From a checkpoint of a small image captioner: encoder norm batchnorm, encoder activation silu.
Rows from block 5 of the image encoder, named by matrix and row number. Each number is 128 + 24 x the weight over its row's rms, rounded and kept within 0 to 255. All counts start at 0. After the name is the row's rms in percent of the matrix's.
# short0: shortcut pointwise conv, stride 2 (encoder.blocks.5.short.0.weight, 512x256x1x1), inputs 0-127
short0.129 092 [155 139 159 180 130 116 128 118 121  99 128 121 149 120 125 135  89 127 124 126  90 123 103 132 114 119 153  85 184 137 195 113 127  94 156 124  94 124 119 118 107 112 101  97 128 115 146 113 145 154 108 107  92 121 114 129 118 136 124 144 123 131 131 129 175 191 168 124 134 104 102 111  93 139 163 137 159 121 120  82 178 111 136 139 152 110 141 135 111 126 157 122 144 121 105 102  90 115 137 148 112 143 156 156 133 140 102 141 122 151 165 161 152 138  80 126 100 190 111 118 147 143 109 112 103 126 114 155]
short0.130 093 [126 133 116 114 130 107 124 128 131 113 111 123 102 152 148 210 107 114 175 139 112 161 116 111 147 131 127 101 115 146  84 155 167 133 168 150 143 131  89 100 104 107 118 101 138 112  98 138 119 142 126 115 143  89 129 157 135 109 140  91 154 105 116 145 151 186 129 128 129 126 151 121 178 125 121 116 129  58 120 160 103 106 122 130 106 153 128 147 138 161 133 142 205 127 152 141  94 146 111 127 154 109 111 121  81 112 150 129 127 113 117 103 130 117  92  87 164 138 145 131 105 107 120 188 130 105 123 155]
short0.131 108 [105 100 188 115 123 124 117 123 124 123 166 106 136 131 121 122 120 106 126 150 159 129 148 116 197 119  89 127  97  92 160  95 118 142 104 105 122 136 115 138 112 115 100 135 136 102  77 136 151 150  73 150 153 123 123  95 153 134 124 127  90 123 123 115 155 111 164 127  92 141  96 105 159 139 118 108 125 124 115  98 135 110 121 133 162 109 119 171 122 167 125 107 169 134 172 126  99 115 114 133  92 128 127  96 108 121 151 114 131 156 141 138 101 145  91 137  97 134 124  79 100 127 143 177 121 161 106 146]
short0.132 111 [141 123 110  91 116 165 101 142 148 145 138 149 149 138 111 174 163 121 108 165 112 101  91 179 124 144 138 136 119 130  99 129 132 144 110  80 102 119 136  87 104 103  91 163 139  88 126 125 107 154  79 169 149 121 117 146 253 100 133 100 127 140 114 111 123 146 136 124 109 116 138 110 202 140 143  75 130 121 102  98 114 111 145  89 129 112 119 113 103 112 135 137 101 135 143 133 140 109  87 137 118 139 115 144 139 153 103 117 122 120 163 139 133 116 165 108 124 113 127 117 136 156 114 130 154  84 124 131]
short0.133 094 [110  90 132 163 140  71 157 147 116 172 103 117 124 128 145 127 115 104 166 109 166 131  94 151 131 134 111 168 123 151 120 114 141 113 128 111 129 106 112 106  84  96 122 117 114  74 128 145 159 116 107 130 111 155 136 104 113 220 113 180 167 140 151 100 154 165 130 143 135 137 107 128 142 121  98 141 137 166 125  90  75 101  80 165 139 134 107 110 128  91 130 138 124 126  82 125 135 119 108 124 142 132 130 152 134 105 146 120 121 131 129 105 142 164 114 164 146 121 152 154 134 108 102 147 158  89 110 109]
short0.134 099 [120  92 133 137 137 123 156 116 136 156 140  70 113 151 152 110 120 143 108 122 102 149 125 144  63 116 115  60 117 104 156 130 104  89 182 140 140 101  94 142 117 124  85 115 146 137 156 129  90 133 120 101  95 126 106 159 118 136 121 154  96 117 147 147 128 110 157  88 119  89 119  94 129 106 127 149 112 188 144 153 152 165 115 126 115 105  75 109 118 123 148 159 153  95 104 125 127 114 134  99 158 137 133 114 150 122 145 127 122 191 110 158 158 106 103 140 144 109 138 113 136 105  65 129 130  80  99 154]
short0.135 102 [134 127 116 118 117 126 108 147 123 107 163 129 105 198 115  96 108 134 128 127 128 128 114 141 117  97 121 113 142 163 135 114 141 139 157  98 159  83 122 119 101 165 119 110 141 122  66  99 106 137 136 114 132 137 154 113 126 144 164 110 127 122 140 143 116 111 134 109 118  91 169 118 127 161 138 119 113 125 109 123 117 150 172 164 102  81 120 118 115 124 125 169  79 113  95 107 125 122 147 151 116 126 120 149  83 117 104 152 118 137 140 107 143 157 155 115 147 151 171 153 138 162  88 117  89 148 114 146]
short0.136 110 [128 103 154 124 150 115 166 115 144 123 158 151 141 148 126 133 104 157 125 118 115 119 130 136 119 150 125 176 147 124 119 145 126 137 170 114 110 125 188 122 182 142 125 152 117 161 118 148 135 111 113 117 115 113 184  82 121 148 121 119 139 100 133 144 141 121 145 147 144 121 131 114 151  79 165 137 117 149 126 140 122 134 123 175 101 103 121 131 130 131 128 106 130 163 118 200 123 111 118 115  91 134 122 111 143 114 143 147 181 132 132  94  90 135 104 103 164 129 136  94 124 115 127 111 151 128 119 141]
short0.137 093 [ 82 117 157 142 113 120 121 126 103 146 157 141 143 133 110 132 133 103  88 109 122 143 135 156  81  90 100 137 141 147 165  95 101 151 179 100 107 122 128 136 109 137 139 170 113 107 110 107  92 137  67 114 105 134 146  96  70 125 142 143 111 130 147  92 168  95  74 147 131  78 170 135 129 103 114 133 166 142 112  90 150 106 140 139 127 158 145 157 122 132 113  95 138 129 128 114 108 105 129 143 141 116 147 136 188 117 165 135 140  69 169 115 124 148 143  97  95 114 136  93 109 119 140 163  47 167 104 132]
short0.138 113 [116  97  90  84 121 115 143 178  86 126 111 151 159 110 111 121 105 201 139 140 122 100 132 150 145 118 114 140 136 129  90 162 139 149 113 145 151 147 115 131 113 151 176 117 144 125 114  97 164 123 128  99 122  89 105 144 129 133  99 142 104 104 121 124 115 124 129 134 173 176 109 117 174 114  79 134 150 103 143 114 135 134  93 143  86 103 115 135 127 164  94 150 146 153 158 127 105 120 122 169 106 113 140 136 119  81 107 181 140  92 113  96 118  69 106 145 122 134 100 160 106  99 118 151 122 171 139 154]
short0.139 104 [111 115 137 130 133 139 108 154 163 118 117 141 109 169 167 119  98 121 106 176 132 145 121 109 127  98 112 103 142 145 179 145 123 162 140 133 139  86 152 142 137 135 130 186 108 120 143 122 135 150 111 159  91 124 120 122 132 173  99  89 142 138 137 129  97 206 152 102 130 193 130 133 134 116  81 117 147 121 154 143 114 128 125 140 131 151 118 135  86 202 122 144 126 103 104 109  94 172 154 106 131  85 137 100 125 131 130 155  99 144 131 136 141 149 119 121 118 107 124 110  85 126 167 109 142 181 132 163]
short0.140 100 [174 111 111 154  90 126 132 131 133 118 115  93 142  79 121 116 156 178 117 139 133 115 134 132 128  88 141 129  80 150 191 151 146 122 122 181 101 154 110 118 154 121 140 190 113 112 165 154 128 148 124 132 144 135 158 114 134 108 149 117 102 190 119 125 111 115 144 141 148  86 125 112  99 124 145 120 119 177 133  79 106 146 107 129  90 122 138 112 142 136 121 153 118 143 133 151 115 143 147 145 128 146 137 116 128 123 133 101 172 149 170 118 140 165 142 140 140 140 124 114 111 124 137 141  73  85 152 136]