python train.py --translate=0.12 --encoder_kernel_size=3 --decoder_norm="layernorm" --decoder_head_dim=32 --decoder_fused_qkv=true --decoder_bias="all" --decoder_positions="learned" --decoder_tie_embeddings=true --init="orthogonal" --shampoo_beta=0.95 --adamw_lr_other_params=0.002 --weight_decay=0.1
Rows from block 5 of the text decoder of a small image captioner, named by matrix and row number. Rows with one number belong to one neuron. Each number is 128 + 24 x the weight over its row's rms, rounded and kept within 0 to 255. All counts start at 0. Numbers have three digits each.
After each neuron's rows are labels from the 100 texts, of 14976, where the neuron reaches its highest value: "tokens" is the input token at the peak. Only what is clearly more common there than usual is listed. The data: regions of photos with short descriptions (Visual Genome).
# fc1: MLP up (decoder.blocks.5.mlp.fc1.weight, 512x128), inputs 0-63
# fc2: MLP down (decoder.blocks.5.mlp.fc2.weight, 128x512, transposed), outputs 0-63

fc1.87:146128141109137148101162107147145096144102144137148124171114077117095128120135159109131109123181114120108138130159152120098112126146111109090138149151131180137132134111111160106144149155108119
fc2.87:144115074117115104117104109124145091134106073169144157131100124120105102113120148142154129133128140122090117127175153077085126129127129153180146157162133110136111126175123129165116095138151128
tokens: "<end>"; "framed"; "in"; "on"

fc1.244:123125153090127167156135099077176147114082142156108115116108125156119141101139117110145179131131102154134144122132132114102108162131116106122155124145136133106093155155110150158130139137166151
fc2.244:083146146085159155109122097087137158123114138158054134129113164117125106135148146139134130115124102136162126112107154083121144106104112162133120142148120148117124185146101089155124152102152138
tokens: "walking"; "sitting"

fc1.402:184128138125149108098121144122101139136122112097127121161118100110142118115122093107080153078123151150161104069192140145107174125115125131154144164131140165109159111132161109101128125127134126
fc2.402:153158110087119174100149135174158094165141121125105175107124102123072137111142110119109143136133135128150178113132149132075138152155087121116127160123142116140113072134162135105107144173118138
tokens: "of"; "white"

fc1.422:165152167117110129087090117087155163117153124095141120153115123142156127098165094152117135168164138114137096151132133104131149103118096114128152120078121108096111144127130156146126089136087173
fc2.422:102151162151132133127109130144147157118151158129138172085160125161139126133127095133131152146135133079101117120205156093143120129114112114102102157122108119175134092125097157115147115165102094
tokens: "head"; "arm"; "leg"; "piece"

fc1.452:113073121106104134126081126125153129104148140141100140133146103162123160111139106178138110130132142150159122126097132149118120190155145132157152141118102148142142126091072135095130175126109122
fc2.452:105124142160096076158124136165144133129094115110134155132127133124111139097154151153093126104127160089131126064086114095139113115169109168150089133133114161133117146160116133153117150127118155
tokens: "<end>"

fc1.502:086158125147135100118102144148110133067167095163140118154155139147090156081164098135105151143123120140107119100132131149116086128131125125130151124119116109121122161093116114118125133106129154
fc2.502:150095139141072129147123141102085129180120141129134134147158152152124131099111132137151100094153089097126149096127109118181144131146127127144184121109158110128119119126064105168103148095129138
tokens: "<end>"; "of"; "in"

fc1.253:147124122142100145134106107111132141077106113149155138111101144117131164193103118148105155116152148144171139115123136165128142164101122134133130125166121124107179133122101091099121101110083125
fc2.253:124098154117109128115110065106140115116136165095094126113158150128110140156143139148131108076137152122153170127168121102100135126168117098128122162144130118126132152095127110124118073135124175
tokens: "sign"; "building"

fc1.79:119156153130157122117158147148104090161127060128119155132123125132103137113116092128167109126138149138161101158109138112121145123113109111080087153139090122158159136173143128141120128101162109
fc2.79:140077109146095141101107108153113084131169099143108126086132115130145123115141125173136100102150097110136139149116108079112135148179113113146117110094164122156153123127122144081070102127121130
tokens: "behind"; "a"

fc1.416:115123163114084126098111158102120095139112109140145158114169149096126141103086122132119121115121112131139111113147122108140114159096136109165166111083124136146164119112138140133169147079145098
fc2.416:119118119152125105096128134129121129099145072164163172100121130121130105125120122174103131107112172041106121128163118158123122111113100151110137132102146131133090094114120080135115166106116101
tokens: "is"; ","; "and"; "of"

fc1.370:090097105193138098141097083131133122137154138114120133114124158154104144108130127110131136156167115138132117109135130151135119153152096113133111106122116124169146141130084118149113096072103109
fc2.370:125137112117144133133105154171103108129104112093152160115122124141121131123119115134143117126174120140110112096099089154158131108093131133114117137168140148118126139092139147138150116059160135
tokens: "of"; "has"

fc1.140:143170115152139083083106094160152127094089091133128145101107160119136120126119145115116150096132147112141063147127077117123125172129164091100131109150104124130138159058147142141153150163110120
fc2.140:112127116164142104082083141139118128116125093131140119098127131160121129124129125124129136161153135129105119142100152097118162147149109106113126106136112125141133139161108126193142167173114142
tokens: "head"; "wave"; "hair"; "body"

fc1.25:094124151140093175104129134167107125111123085114121160159117075146096160107105101139080122152144105146091128127122099138098146169132092077097116121114134123103129125110145126105157125136112123
fc2.25:141130129101137165120091095116152123124109138108108164150138126111129072165123176132112089125127137125114097118175110150093150135107105108141165139208151127111091148109070103111160091121130117
tokens: "<end>"; "is"

fc1.273:090113115135119158106147160158095138127104148143138143106145152119121133086154176168124146144146130155192106147122113113144106154117117120165083128143137108094145159152167125167089148127113110
fc2.273:134172115173141160139143138142121128115149130138106141142106152155118149142115114162144147093102088189135119109144118069114164135064119109136134148101139132132124148144109120130087108144132127
tokens: "looking"; "tall"; "walking"; "leaves"

fc1.216:154153126098165177109133165115177161088154130151109153160162120117103087107118079086133125088116172091128120127077191136121142145137132139154117124113120099075131113135124142113141093130105153
fc2.216:139134121117145084156106118123160131087135148150149131108152105127086110154108125105074112096123138101122108152170096140119136100099098144134144044167105164141115127140134191143127135135131141
tokens: "a"; "of"

fc1.84:129129124095135156160121127156107122148099118127109135091094125111168138118128103150099148144152172107146107167076089133140130135132092127136121135079125154164096163102133134069066150134129130
fc2.84:107092146062145120138097138140117129134128167133107136116100105085150156096114130136102124116140130105144149125131143127178130149096156098112148141110077096126180132130142143142136097171127114
tokens: "looking"; "showing"; "is"

fc1.15:090107156144109120106099145113110125149079137140138160133115110127179107101111156123136118091111133095125146120146105111138086113162140153139119143168122108128108112106108106107117131163110109
fc2.15:106117080149105089138110076114151149149127154129143161121164149091145097134129163145082096106089164153100137115151120129162072153101168152105103112139098128111109142120093132151146153131097090
tokens: "head"; "is"

fc1.486:180154106114116088095148127132129127091131131147149130116108155122129147114150145124149096105181149166171128140130111160152139134144110169136139179156135136119113076097139155141123094115122105
fc2.486:124158116110146122154121184131104087157133145123156126119172123107102083107067149165121093097091134118126128104131127119152136154133120104159113084140083149110137101104125112133136138130127143
tokens: "is"; "are"

fc1.392:111121151103151107135115168136102178144102136127143109157156094162124126140148111105115146081162112118138110090080144100131104147135146126116129136082116117152119090126093083105139151131126178
fc2.392:146153146127132116152126140105129112104091102129120113138151074166148133135128155166132143127097102130104100134127128149134162128109166170103122128098136140114088135133126108110117140140170107
tokens: "<end>"; "air"; "water"

fc1.247:140128159117120143109107102161105095119109122111121097129115113093117163159107123145096135156174124191118142129110121124104146124110134179121127114109143123155110086089100129104160145104100147
fc2.247:117171127097102133134140101156107107134126128144124115117121054093109134133100122106104152150142145173112174084153112170121131099129120144092145133120122118141141163113118092141131102098114156
tokens: "sign"

fc1.328:170101149129122104096102130156094122146167112155090158134053146136089143105115097139162184128151112164078118158133115170126087142187108142136105136093135157133112098122109157120117149124098095
fc2.328:163129113127134130142131129123124116169106125152120154148146160142114103107131137102174124111110090157129134148144144175136128110110100104084100183110144132136112093094137145165134117113084111
tokens: "of"; "leather"; "luggage"

fc1.121:140146101089152134130147123114126121120138138124128095117056146105116126068129149098156112147142150099103136149131118148150130137132108113157088114076125131110095118148115141111116141120073143
fc2.121:107124143146121173156152122108131153145134140101125131126126109139144124135092112150132135111097160110114135133166112103093133161194142141109122113150131095118146104125152117096175139135147146
tokens: "left"; "right"; "his"

fc1.187:105128175122119154114138091147122146091157105131125112103072135120174145119114124125160168130126083168140118135106109104128118125098112128187124170161160105158133089152088139146117147097158087
fc2.187:169154178133092135124159123123132105149174123126109130129117129159166112115147119123152175129125136139123138146109103164120102145149151109167088103161165119137137153089142145120144127100138158
tokens: "walking"; "on"; "running"

fc1.83:156190142119112113097126159127105134174152144129121095119176132091132164102176098116138135079191155117092086115103145103116132107142119144151155152142110130110125082157081121147142143157104106
fc2.83:134113122091102143111133146135156158167147119120092175179137139102182125115112172120118136096122119129140119090100156112126131139164139100122130087093069132119121153126160143131131157175138104
tokens: "is"; "are"

fc1.421:160172107107126151114146140128135129115124106156126139087101126176161108146147140110117142095177098138110095130138106158120114161152109134130119168100106056168123142115124175132118067179102102
fc2.421:095115097155127145099140158151115135109132143157142099126121130165126104132118117100099159145152146178085147125088092132151157123105080150117098125121153102119126183129087176164158132125136100
tokens: "of"

fc1.450:103142170185116129106084087123110126183103115110110130110120163180119114132073130106135100149133111131113088106141104127109139145113138147121136121133146137139066152110120159133145160128097133
fc2.450:089092114171119149163112137121135108132119129149150099115127121117107154137144165149115106161130122145119083107141125138172122139131086132077104129140116138129121114186109156182117121126117094
tokens: "head"

fc1.124:134091161151117148082149144100121142084104146122122126117094131151142114135166111125155135079138097163120120101122106100113111128122112119124132157099167131134128181119137101130111116109090107
fc2.124:149086213123138160126153087117096138153149144116120108098091135162145128136132080129167129126133138079141094124101151119088094157102129099122131133129132130121120122168115159122137139117102124
tokens: "walking"; "of"; "is"; "on"

fc1.317:155165170108116150115165152106096141113104148125116137135178155105124118135179139132151110141157153131171148094106150100126156120118134117136125122128153145056100128116139148128092126096141143
fc2.317:122155189109095133133145125161107133119116143121125170094145125125130163098140151100124151159142124127162172131090124131113141114110126118107121127129149114100130131112086103093132149139115186
tokens: "<end>"; "bottom"; "top"

fc1.252:166136140139147135096127189150130116082093103099131114122068120127130131091149128137153118140111134125158149162084149156136137124121130127157132127143116172182154151111115150127085074135158108
fc2.252:102118124149139145075147153139142110081096142144126118106131119076168123112134082123126094102116123116147115116055147147118139143157141146123066171102151146149105104167133168121135143119143102
tokens: "of"; "american"; "advertising"

fc1.429:191111115114180141116116093095096160156135077129102152129147162121119146090139138147121120107109139134155122128113095107125152158143148138155098151129139131139121129097139133126063129106146115
fc2.429:161102135113143161144134079143149147129156154063118140105143109119114154143134140133120117125109147140190148104174155093123105105158114158134161092107144141110169087122163147132121101103115164
tokens: "looking"; "laying"; "with"; "and"

fc1.366:131133153111144165114130166162089126107165093144111166108125150120123134102136134143135120125121137113110130134094150184144148147114131167153159095160134147091110139080109148099136161117149119
fc2.366:148158086158124104084121159116136139131104125090119130119140120088118161090155174121117148116149115079148145112082129107089125135114133149136123089138155129132149113156150127110113155096165133
tokens: "is"; "are"

fc1.396:112128092106115142160157181143146133133133140161154157144109116141151167114111127137079135110145092130133128126144137139155134163127173126154145099116159070123117143082182101124139129129121135
fc2.396:125104095139130095120119118125142131115131132149141124182135111142114146149158090136193094120089118144116131098129111105100137099132123122141120127083127144117151064131155129072139117094141134
tokens: "left"; "right"; "front"; "in"

fc1.503:163127123146108131120103080164130124156170148142159104102116112164116152126115095124137130117100125170122146125129138142122126166133128131091140135105129125077166135070134142088104164166070135
fc2.503:180159129163120136085116144106123135140127146131163143091123190112114120115124135090109162153138137140098148105157082158157102139154162144148129095112149154126132125097137116120151138136140142
tokens: "sign"; "pole"

fc1.321:139098117097135150138127129164107114193117127213105104164122101085137209111120161136150129122121129114169126100105132115090120147118123139173112103152102093103139127166108132132114123110130081
fc2.321:116139152119110131090135155137155119161153129119136142163151135149155153113146068129132192114126149122122146100155120121125112138145140122134110159102194138131137100063168198148113092143068061
tokens: "is"

fc1.71:162138155164119132125123122089103163128094084069119094130111147101159151151102108158087099160139120092187115138152140170120186074129146101123127106099138137131133171163109132085116081130138118
fc2.71:114136162137131147136139133157127088133097084096166092111062151112158145140153091136122165145140144122136123135131134080115123133162131112113106128113136215118156170113130143119126122119112089
tokens: "of"; "with"; "that"

fc1.287:115097119134088100159158174147104155085101089140102135147099114134161126126120116146145102156093126135109144136108161154132133116131110121133144087152115097137113118115171110093152131149141140
fc2.287:150118151126147161133103168088106109103149131148107102126096116096130125105145132092127113131189137108110106137100124129124113111128135179124140114114151147132154153127124137135128177126159182
tokens: "is"; "are"; "one"

fc1.279:134155137146169093108100105130131112093104132147107137153147122087110179162110125154095121124150147109142069090103100147114149146110170096146153139154117128139133132126111143110168143144125143
fc2.279:115106110196110118140111170121150157114138118090113128096156085102136153154151080129110143112124134122180098096075113141120145080169139132099081109140116140133141133086139153101114114126119131
tokens: "sky"; "sun"; "bird"; "light"