Weights of a small image captioner.
Model: 11.8M parameters, 64-pixel images, encoder arch resnet_bottleneck, encoder norm batchnorm, encoder activation silu, encoder depths [5, 5, 5], encoder widths [256, 512, 1024], decoder width 128, decoder layers 12, decoder norm layernorm, decoder activation gelu.
Data: 203450 training examples, 3.9 epochs.
Rows from block 10 of the image encoder of a small image captioner, named by matrix and row number. Rows with one number belong to one channel. Each number is 500 + 50 x the weight over its row's rms, rounded and kept within 0 to 999. All counts start at 0. Numbers have three digits each.
After each channel's rows are labels from the 100 images, of 14976, where the channel reaches its highest value: "top examples" is what is common among them. Only what is clearly more common there than usual is listed. The data: regions of photos with short descriptions (Visual Genome).
# convs1: 3x3 conv, stride 2 (encoder.blocks.10.convs.1.weight, 256x256x3x3, each kernel summed), inputs 192-255
# convs2: expand pointwise conv (encoder.blocks.10.convs.2.weight, 1024x256x1x1, transposed), outputs 171-227

convs1.14:478468496521519444475531492486535528486538504491547474502543464519565537567499470402555559458582430533531480455476545557514507508428487528487516531513436413468422449530479498451493587469483534
convs2.14:481524509490556521499370486555505516519448465488437493461458465605470458494523547500509531595620462492407418489495515391460508533509480558417532466460503459449544437558453
top examples: text has "white"

convs1.181:511427527497525464501407509505526590504371495528473483528496475533527446597449592458496528544442427565464513533532479462500481493515519553531469473544427514412542521546503556510436491643429503
convs2.181:492525426516411538444571468480488620451572531559583493411538507480495522435457504510559550466458483577554479532533452484518532510476550500467516573588544463442423530501430
top examples: text has "giraffe"

convs1.230:483461453504574514509560549496544510518485537505572483478456489468467509536390501572617569402573433467501501436524469497438337429451437528443625470505508393433457420482467470528555522542488545
convs2.230:557443510556578493515552549575601529465459587478400527475484547556576465477502526557510473543480507502459539527465501530499541525534461486597538552436502501457411532549386
top examples: text has "white"

convs1.27:510441472518509596483501519479410527404482589518510502438504473578430584469449433450547430431463549517519587521510458511550467579542539503509390435508518562483558507435495487471487494468498479
convs2.27:512508531503542486431506470538424436570527461509423504512581449550523438536538437433527450517467500484455487502603512494532431531480447433420492462465520521520498514457557
top examples: text has "man"

convs1.0:463555545425459465534555489430450538374517503513506516498520408468513471445580400466564529512518453514429461493552480477531553531509574500506464469469574434485462460458537550534493484538467536
convs2.0:415499410496498523497517493490519599535545464486452563533526497488444428471549467457460516395447474530565497463469420542499415515510489389534492447458586505486506567508403
top examples: text has "man"

convs1.177:560510521524483506474577516493470517658463469533539481456595468469531512527463473427505509490567438561615485533478491540471526549455496518569510483524497594556516495432572556487465512475397501
convs2.177:568463478482475489482468584526533494443482484471439552531536442539535499588511515493444475478532495547421488505486526459442531472536536485558534529576527508479570452562531
top examples: text has "red"

convs1.254:541538418591574471508524557550575590488454509421468478481491540477447555398470612467522527513498494470452510536516560575495560516546466490488501509482497471453491503427549584572542480484496428
convs2.254:457473547475487464434517469546439495461527497578541521480488490523519468481520536566601470492380575579486561600501448476472441530529411517502590470502548516532466444437409
top examples: text has "red"

convs1.120:451502524599537523564525518479467451443479504522385530577498547485493459448495459489526575494494412497521490478509507420381528573581515483564462497494515500497443574500518455556562419475519538
convs2.120:576447566474500523491508453488444376486554545464489585400479443535424495460469429500520562534407515517510468502473504446498481505556497545584424514556539525506545509516576
top examples: text has "red"

convs1.44:666542453546533591444602464439438534542501612564463430516595604582525573535480528482545491443471499666501456456532475537467526435542581418455450453521624535580508472449502467450512434462503562
convs2.44:480486524485505550529488529526439420468574434548435567457551441474565581413562429422532483586559474457536560527529533422493508500567518535446509453522549455450532527461467
top examples: text has "yellow"

convs1.197:445474608505509596477506501529431436478446378449432494467425467539493530548459513662559510539399526490512510459478451450473527426458527529486430489504529491488552593394473545473538532476495443
convs2.197:490424543530551555487423473467515561503457490472561503388443555467528526572450432524607514542471502498415494467456449535396481563529530424490542441480517506482491595463541
top examples: text has "man"

convs1.89:485466524447458532475514511546514406400565586443565407461440455483463494331546535438463521462514459531628432570527499553516561484559527466506483430475512417477472442569538541565584485591595479
convs2.89:421508467493463496508443559501512428603510545594509536530550551516483590518530493511480460542614465477497477449431435471519491456508505531438525573494515459464500496465504
top examples: text has "bus"

convs1.82:481493400609450374535432440434355534530499555543491411530481546517385480452505488466498437585533550513448582402508493486510572507532476561538469360498593473456471517468579516537623536495456525
convs2.82:593490479441501479459553528503583571442462463539466500549458487555461494502496517399499533500540502589587545455467567590520522457485566548458496492501507475442443543533471
top examples: text has "man"

convs1.236:417482531469469463582536459491433498690510512569454492567541488488478540492565408657510515415503589503476398472520464428536466563456493491608508409557468555526453516514441505417550509442447490
convs2.236:501492502509535452533448448415455482505446484487547618486507569366501479566476492513383477484437479599521538389552540470547472523525417600506482512437513480558462484506529
top examples: text has "man"

convs1.28:421465458498544465588388497478513430499590456459475426456518461510537500546506541443500435501459532515569532421433536588486513459483452536483430471524465482505595468539564531498524463547421561
convs2.28:403454455459533459427588418454516496464516553486502517499461451487442453421433489518515564529498513487592454509497502434445494579509518479453465468499503506577540569479447
top examples: text has "man"

convs1.131:448406454498463439542431468420522508513517521461454439552537555440476456441524504382478474424549458532530460483309456500592566533497448482557459505562476559435505519478571472498505506528502516
convs2.131:490523494360517500501443501470511449434518453481513449526612493582446500389572520470516472485570455549645513545558483451524544485552490461421481552494396494565610553478435
top examples: text has "man"

convs1.43:430442511575420446488541535455507537532497484567461442429566518511416461463562424436516482409520466513521536402564555428487492591468492509449551444486492499501469562476543519566419533523453465
convs2.43:531413448502488464543407462576500516551566523443463491553536483548508462467518478491511433541415500486535434509506513555487601495490459538468463440477584517514588529501468
top examples: text has "sign"; text has "red"

convs1.205:483458449507508576503493493542450494500491472508469585590534438503546455573481445485502552547426593512408535442583423493483582546524546506601529602499566479519585483522517495458564498506544434
convs2.205:500516509393488440422500493508602486451493565433534462448346561435488505536487537525448509548499455472556479388477444493487571551519484545551502456542423446502399475503523
top examples: text has "man"

convs1.167:569568499475401532509532628526514490527486518502479548636471487468483430452440504542485607558479621568592507506475478502522522481446475461470479529516618468481479465528528496609429518430483489
convs2.167:475400512486585453489484468525546527534508450436562376445487483459538550444528499500551506496493527497513547563529555414443448428458484598551535432498438457427544438488552
top examples: text has "man"

convs1.242:485472493403607474490517586593548457565485451460512616445467532582424460542491565429453519577506512539441471523459492468518493523524489474473451510415525473459496516528548501520449454445563473
convs2.242:540570623520622506540567490504498536451438606514542507535502484591504444470487404554464442588476485387486477490440566428512505580513485543552439510436480529518491531559495
top examples: text has "man"

convs1.130:558479475465492547523515415464434499545488525530530443458402479500413378521545597496452567554386469534485459490519556500431522479461530521486480482479458567456547513486479601547542395589541509
convs2.130:538500507470525574531449481520524473524645599487539515499527430508519561517437478522529470526537517521419513474482404523476518495584494554488488525507535485508474503499490
top examples: text has "giraffe"

convs1.216:441547480500511528518531457523466509544531519499469508478504457470516513410625446494466548458485531471460543481496504461658461546466472525502519554443506503472534450427645461543484603481487572
convs2.216:389508584557461479451585487489508531462492528500486462458426435578542446470481473450528535521448530420481531424419512524585517446544503435583444492513519434515544420528529
top examples: text has "sign"

convs1.25:464489550489489551567535546546453552506531572468494574449509430521466450506500467567399532436526449464523634449400506501442506476549537473495407494443384493504447437443600492523488489520469575
convs2.25:555489558457528447515520474518514538469525555456455568556468517523477444579527523488479461503498440459483452546455492488544529516541431435584520524428496494584553537520478
top examples: text has "man"

convs1.229:462494470479590460463444477544515473535536493514477437506522541493446448509469514479474468496519423589500604461518520532552517536489500571547525516505472600436443455526492513509486514527509499
convs2.229:444473492591529561489499484463504593565569473436496466591421531458487474491511431549511585568572474468499499461530490513504573408530465542487436503535532493418513426494473
top examples: text has "red"

convs1.77:417488445410477479490470512556513480498504479494506572460475388531585433432457411474453498506589453438489542411473481489491392612519479545481513515479471453569602455542528508535558532510533473
convs2.77:535561509574526433501477454444524511522517502505518421601496495499473487505467522585427471536452477519528498477547470580507492427484434527502421535519533505479525513501469
top examples: text has "man"

convs1.59:407479450630536486548466536506561593476580522518511542505548634548592492605446464435537563434454559524527539575514523421501448507484460465455495532474390491488506511517441426456547467500550514
convs2.59:543505561470482482493576463460540478441457417467438508499534485504473452531513481472474536482437568614537514504533456459474448469430485540487485479548475477521493469583547
top examples: text has "sign"

convs1.202:530452592529436332542489449492493493531469534458473467463420497488488534522501529392503481471556598523477524539546523434522634458474469523544365370540498501460488492446508481453544512494543535
convs2.202:448453567459584519488506469382511433500478480470562455687409531467522550492550576426560550558480440447433480531540556533523421448523487458504549581498551526428659503508585
top examples: text has "man"

convs1.251:427519506664476515466499442429545407529489404458484525437489472586507465491552516583543548564453487473497549602594516484554522541589521452385407465478553479525474474515500550502468531554522472
convs2.251:478505579444486475513495481577475566483519510531465527575432498451520436531529513520485538428503579554453479498474427492546557494476479602584440443592437374506504481464542
top examples: text has "zebra"; text has "black"

convs1.54:449563584511500386456513524488538503532497503443456507463461487422633485468451511535552527584458475512524548611569475608588396478552518520426406484473503465543504522493464483540518554452511425
convs2.54:531445407475517513549530493570433563603506566467407482584476475422649481587463478481518535649539442571438506517409518489510547518470582480478524579483569446585508540488492
top examples: text has "blue"

convs1.118:431505546537598409434530454575492521389486493547537567587444642485585436537535445555469488516486463515468525484443489572592517461569467438490414448593462452469527440562484506467492490507549406
convs2.118:471494519474546495519530515474449506528527506475492509506499561638489500558511475495480488562532501417526471422426353531470509548455465501514443473549462476355553526500526
top examples: text has "man"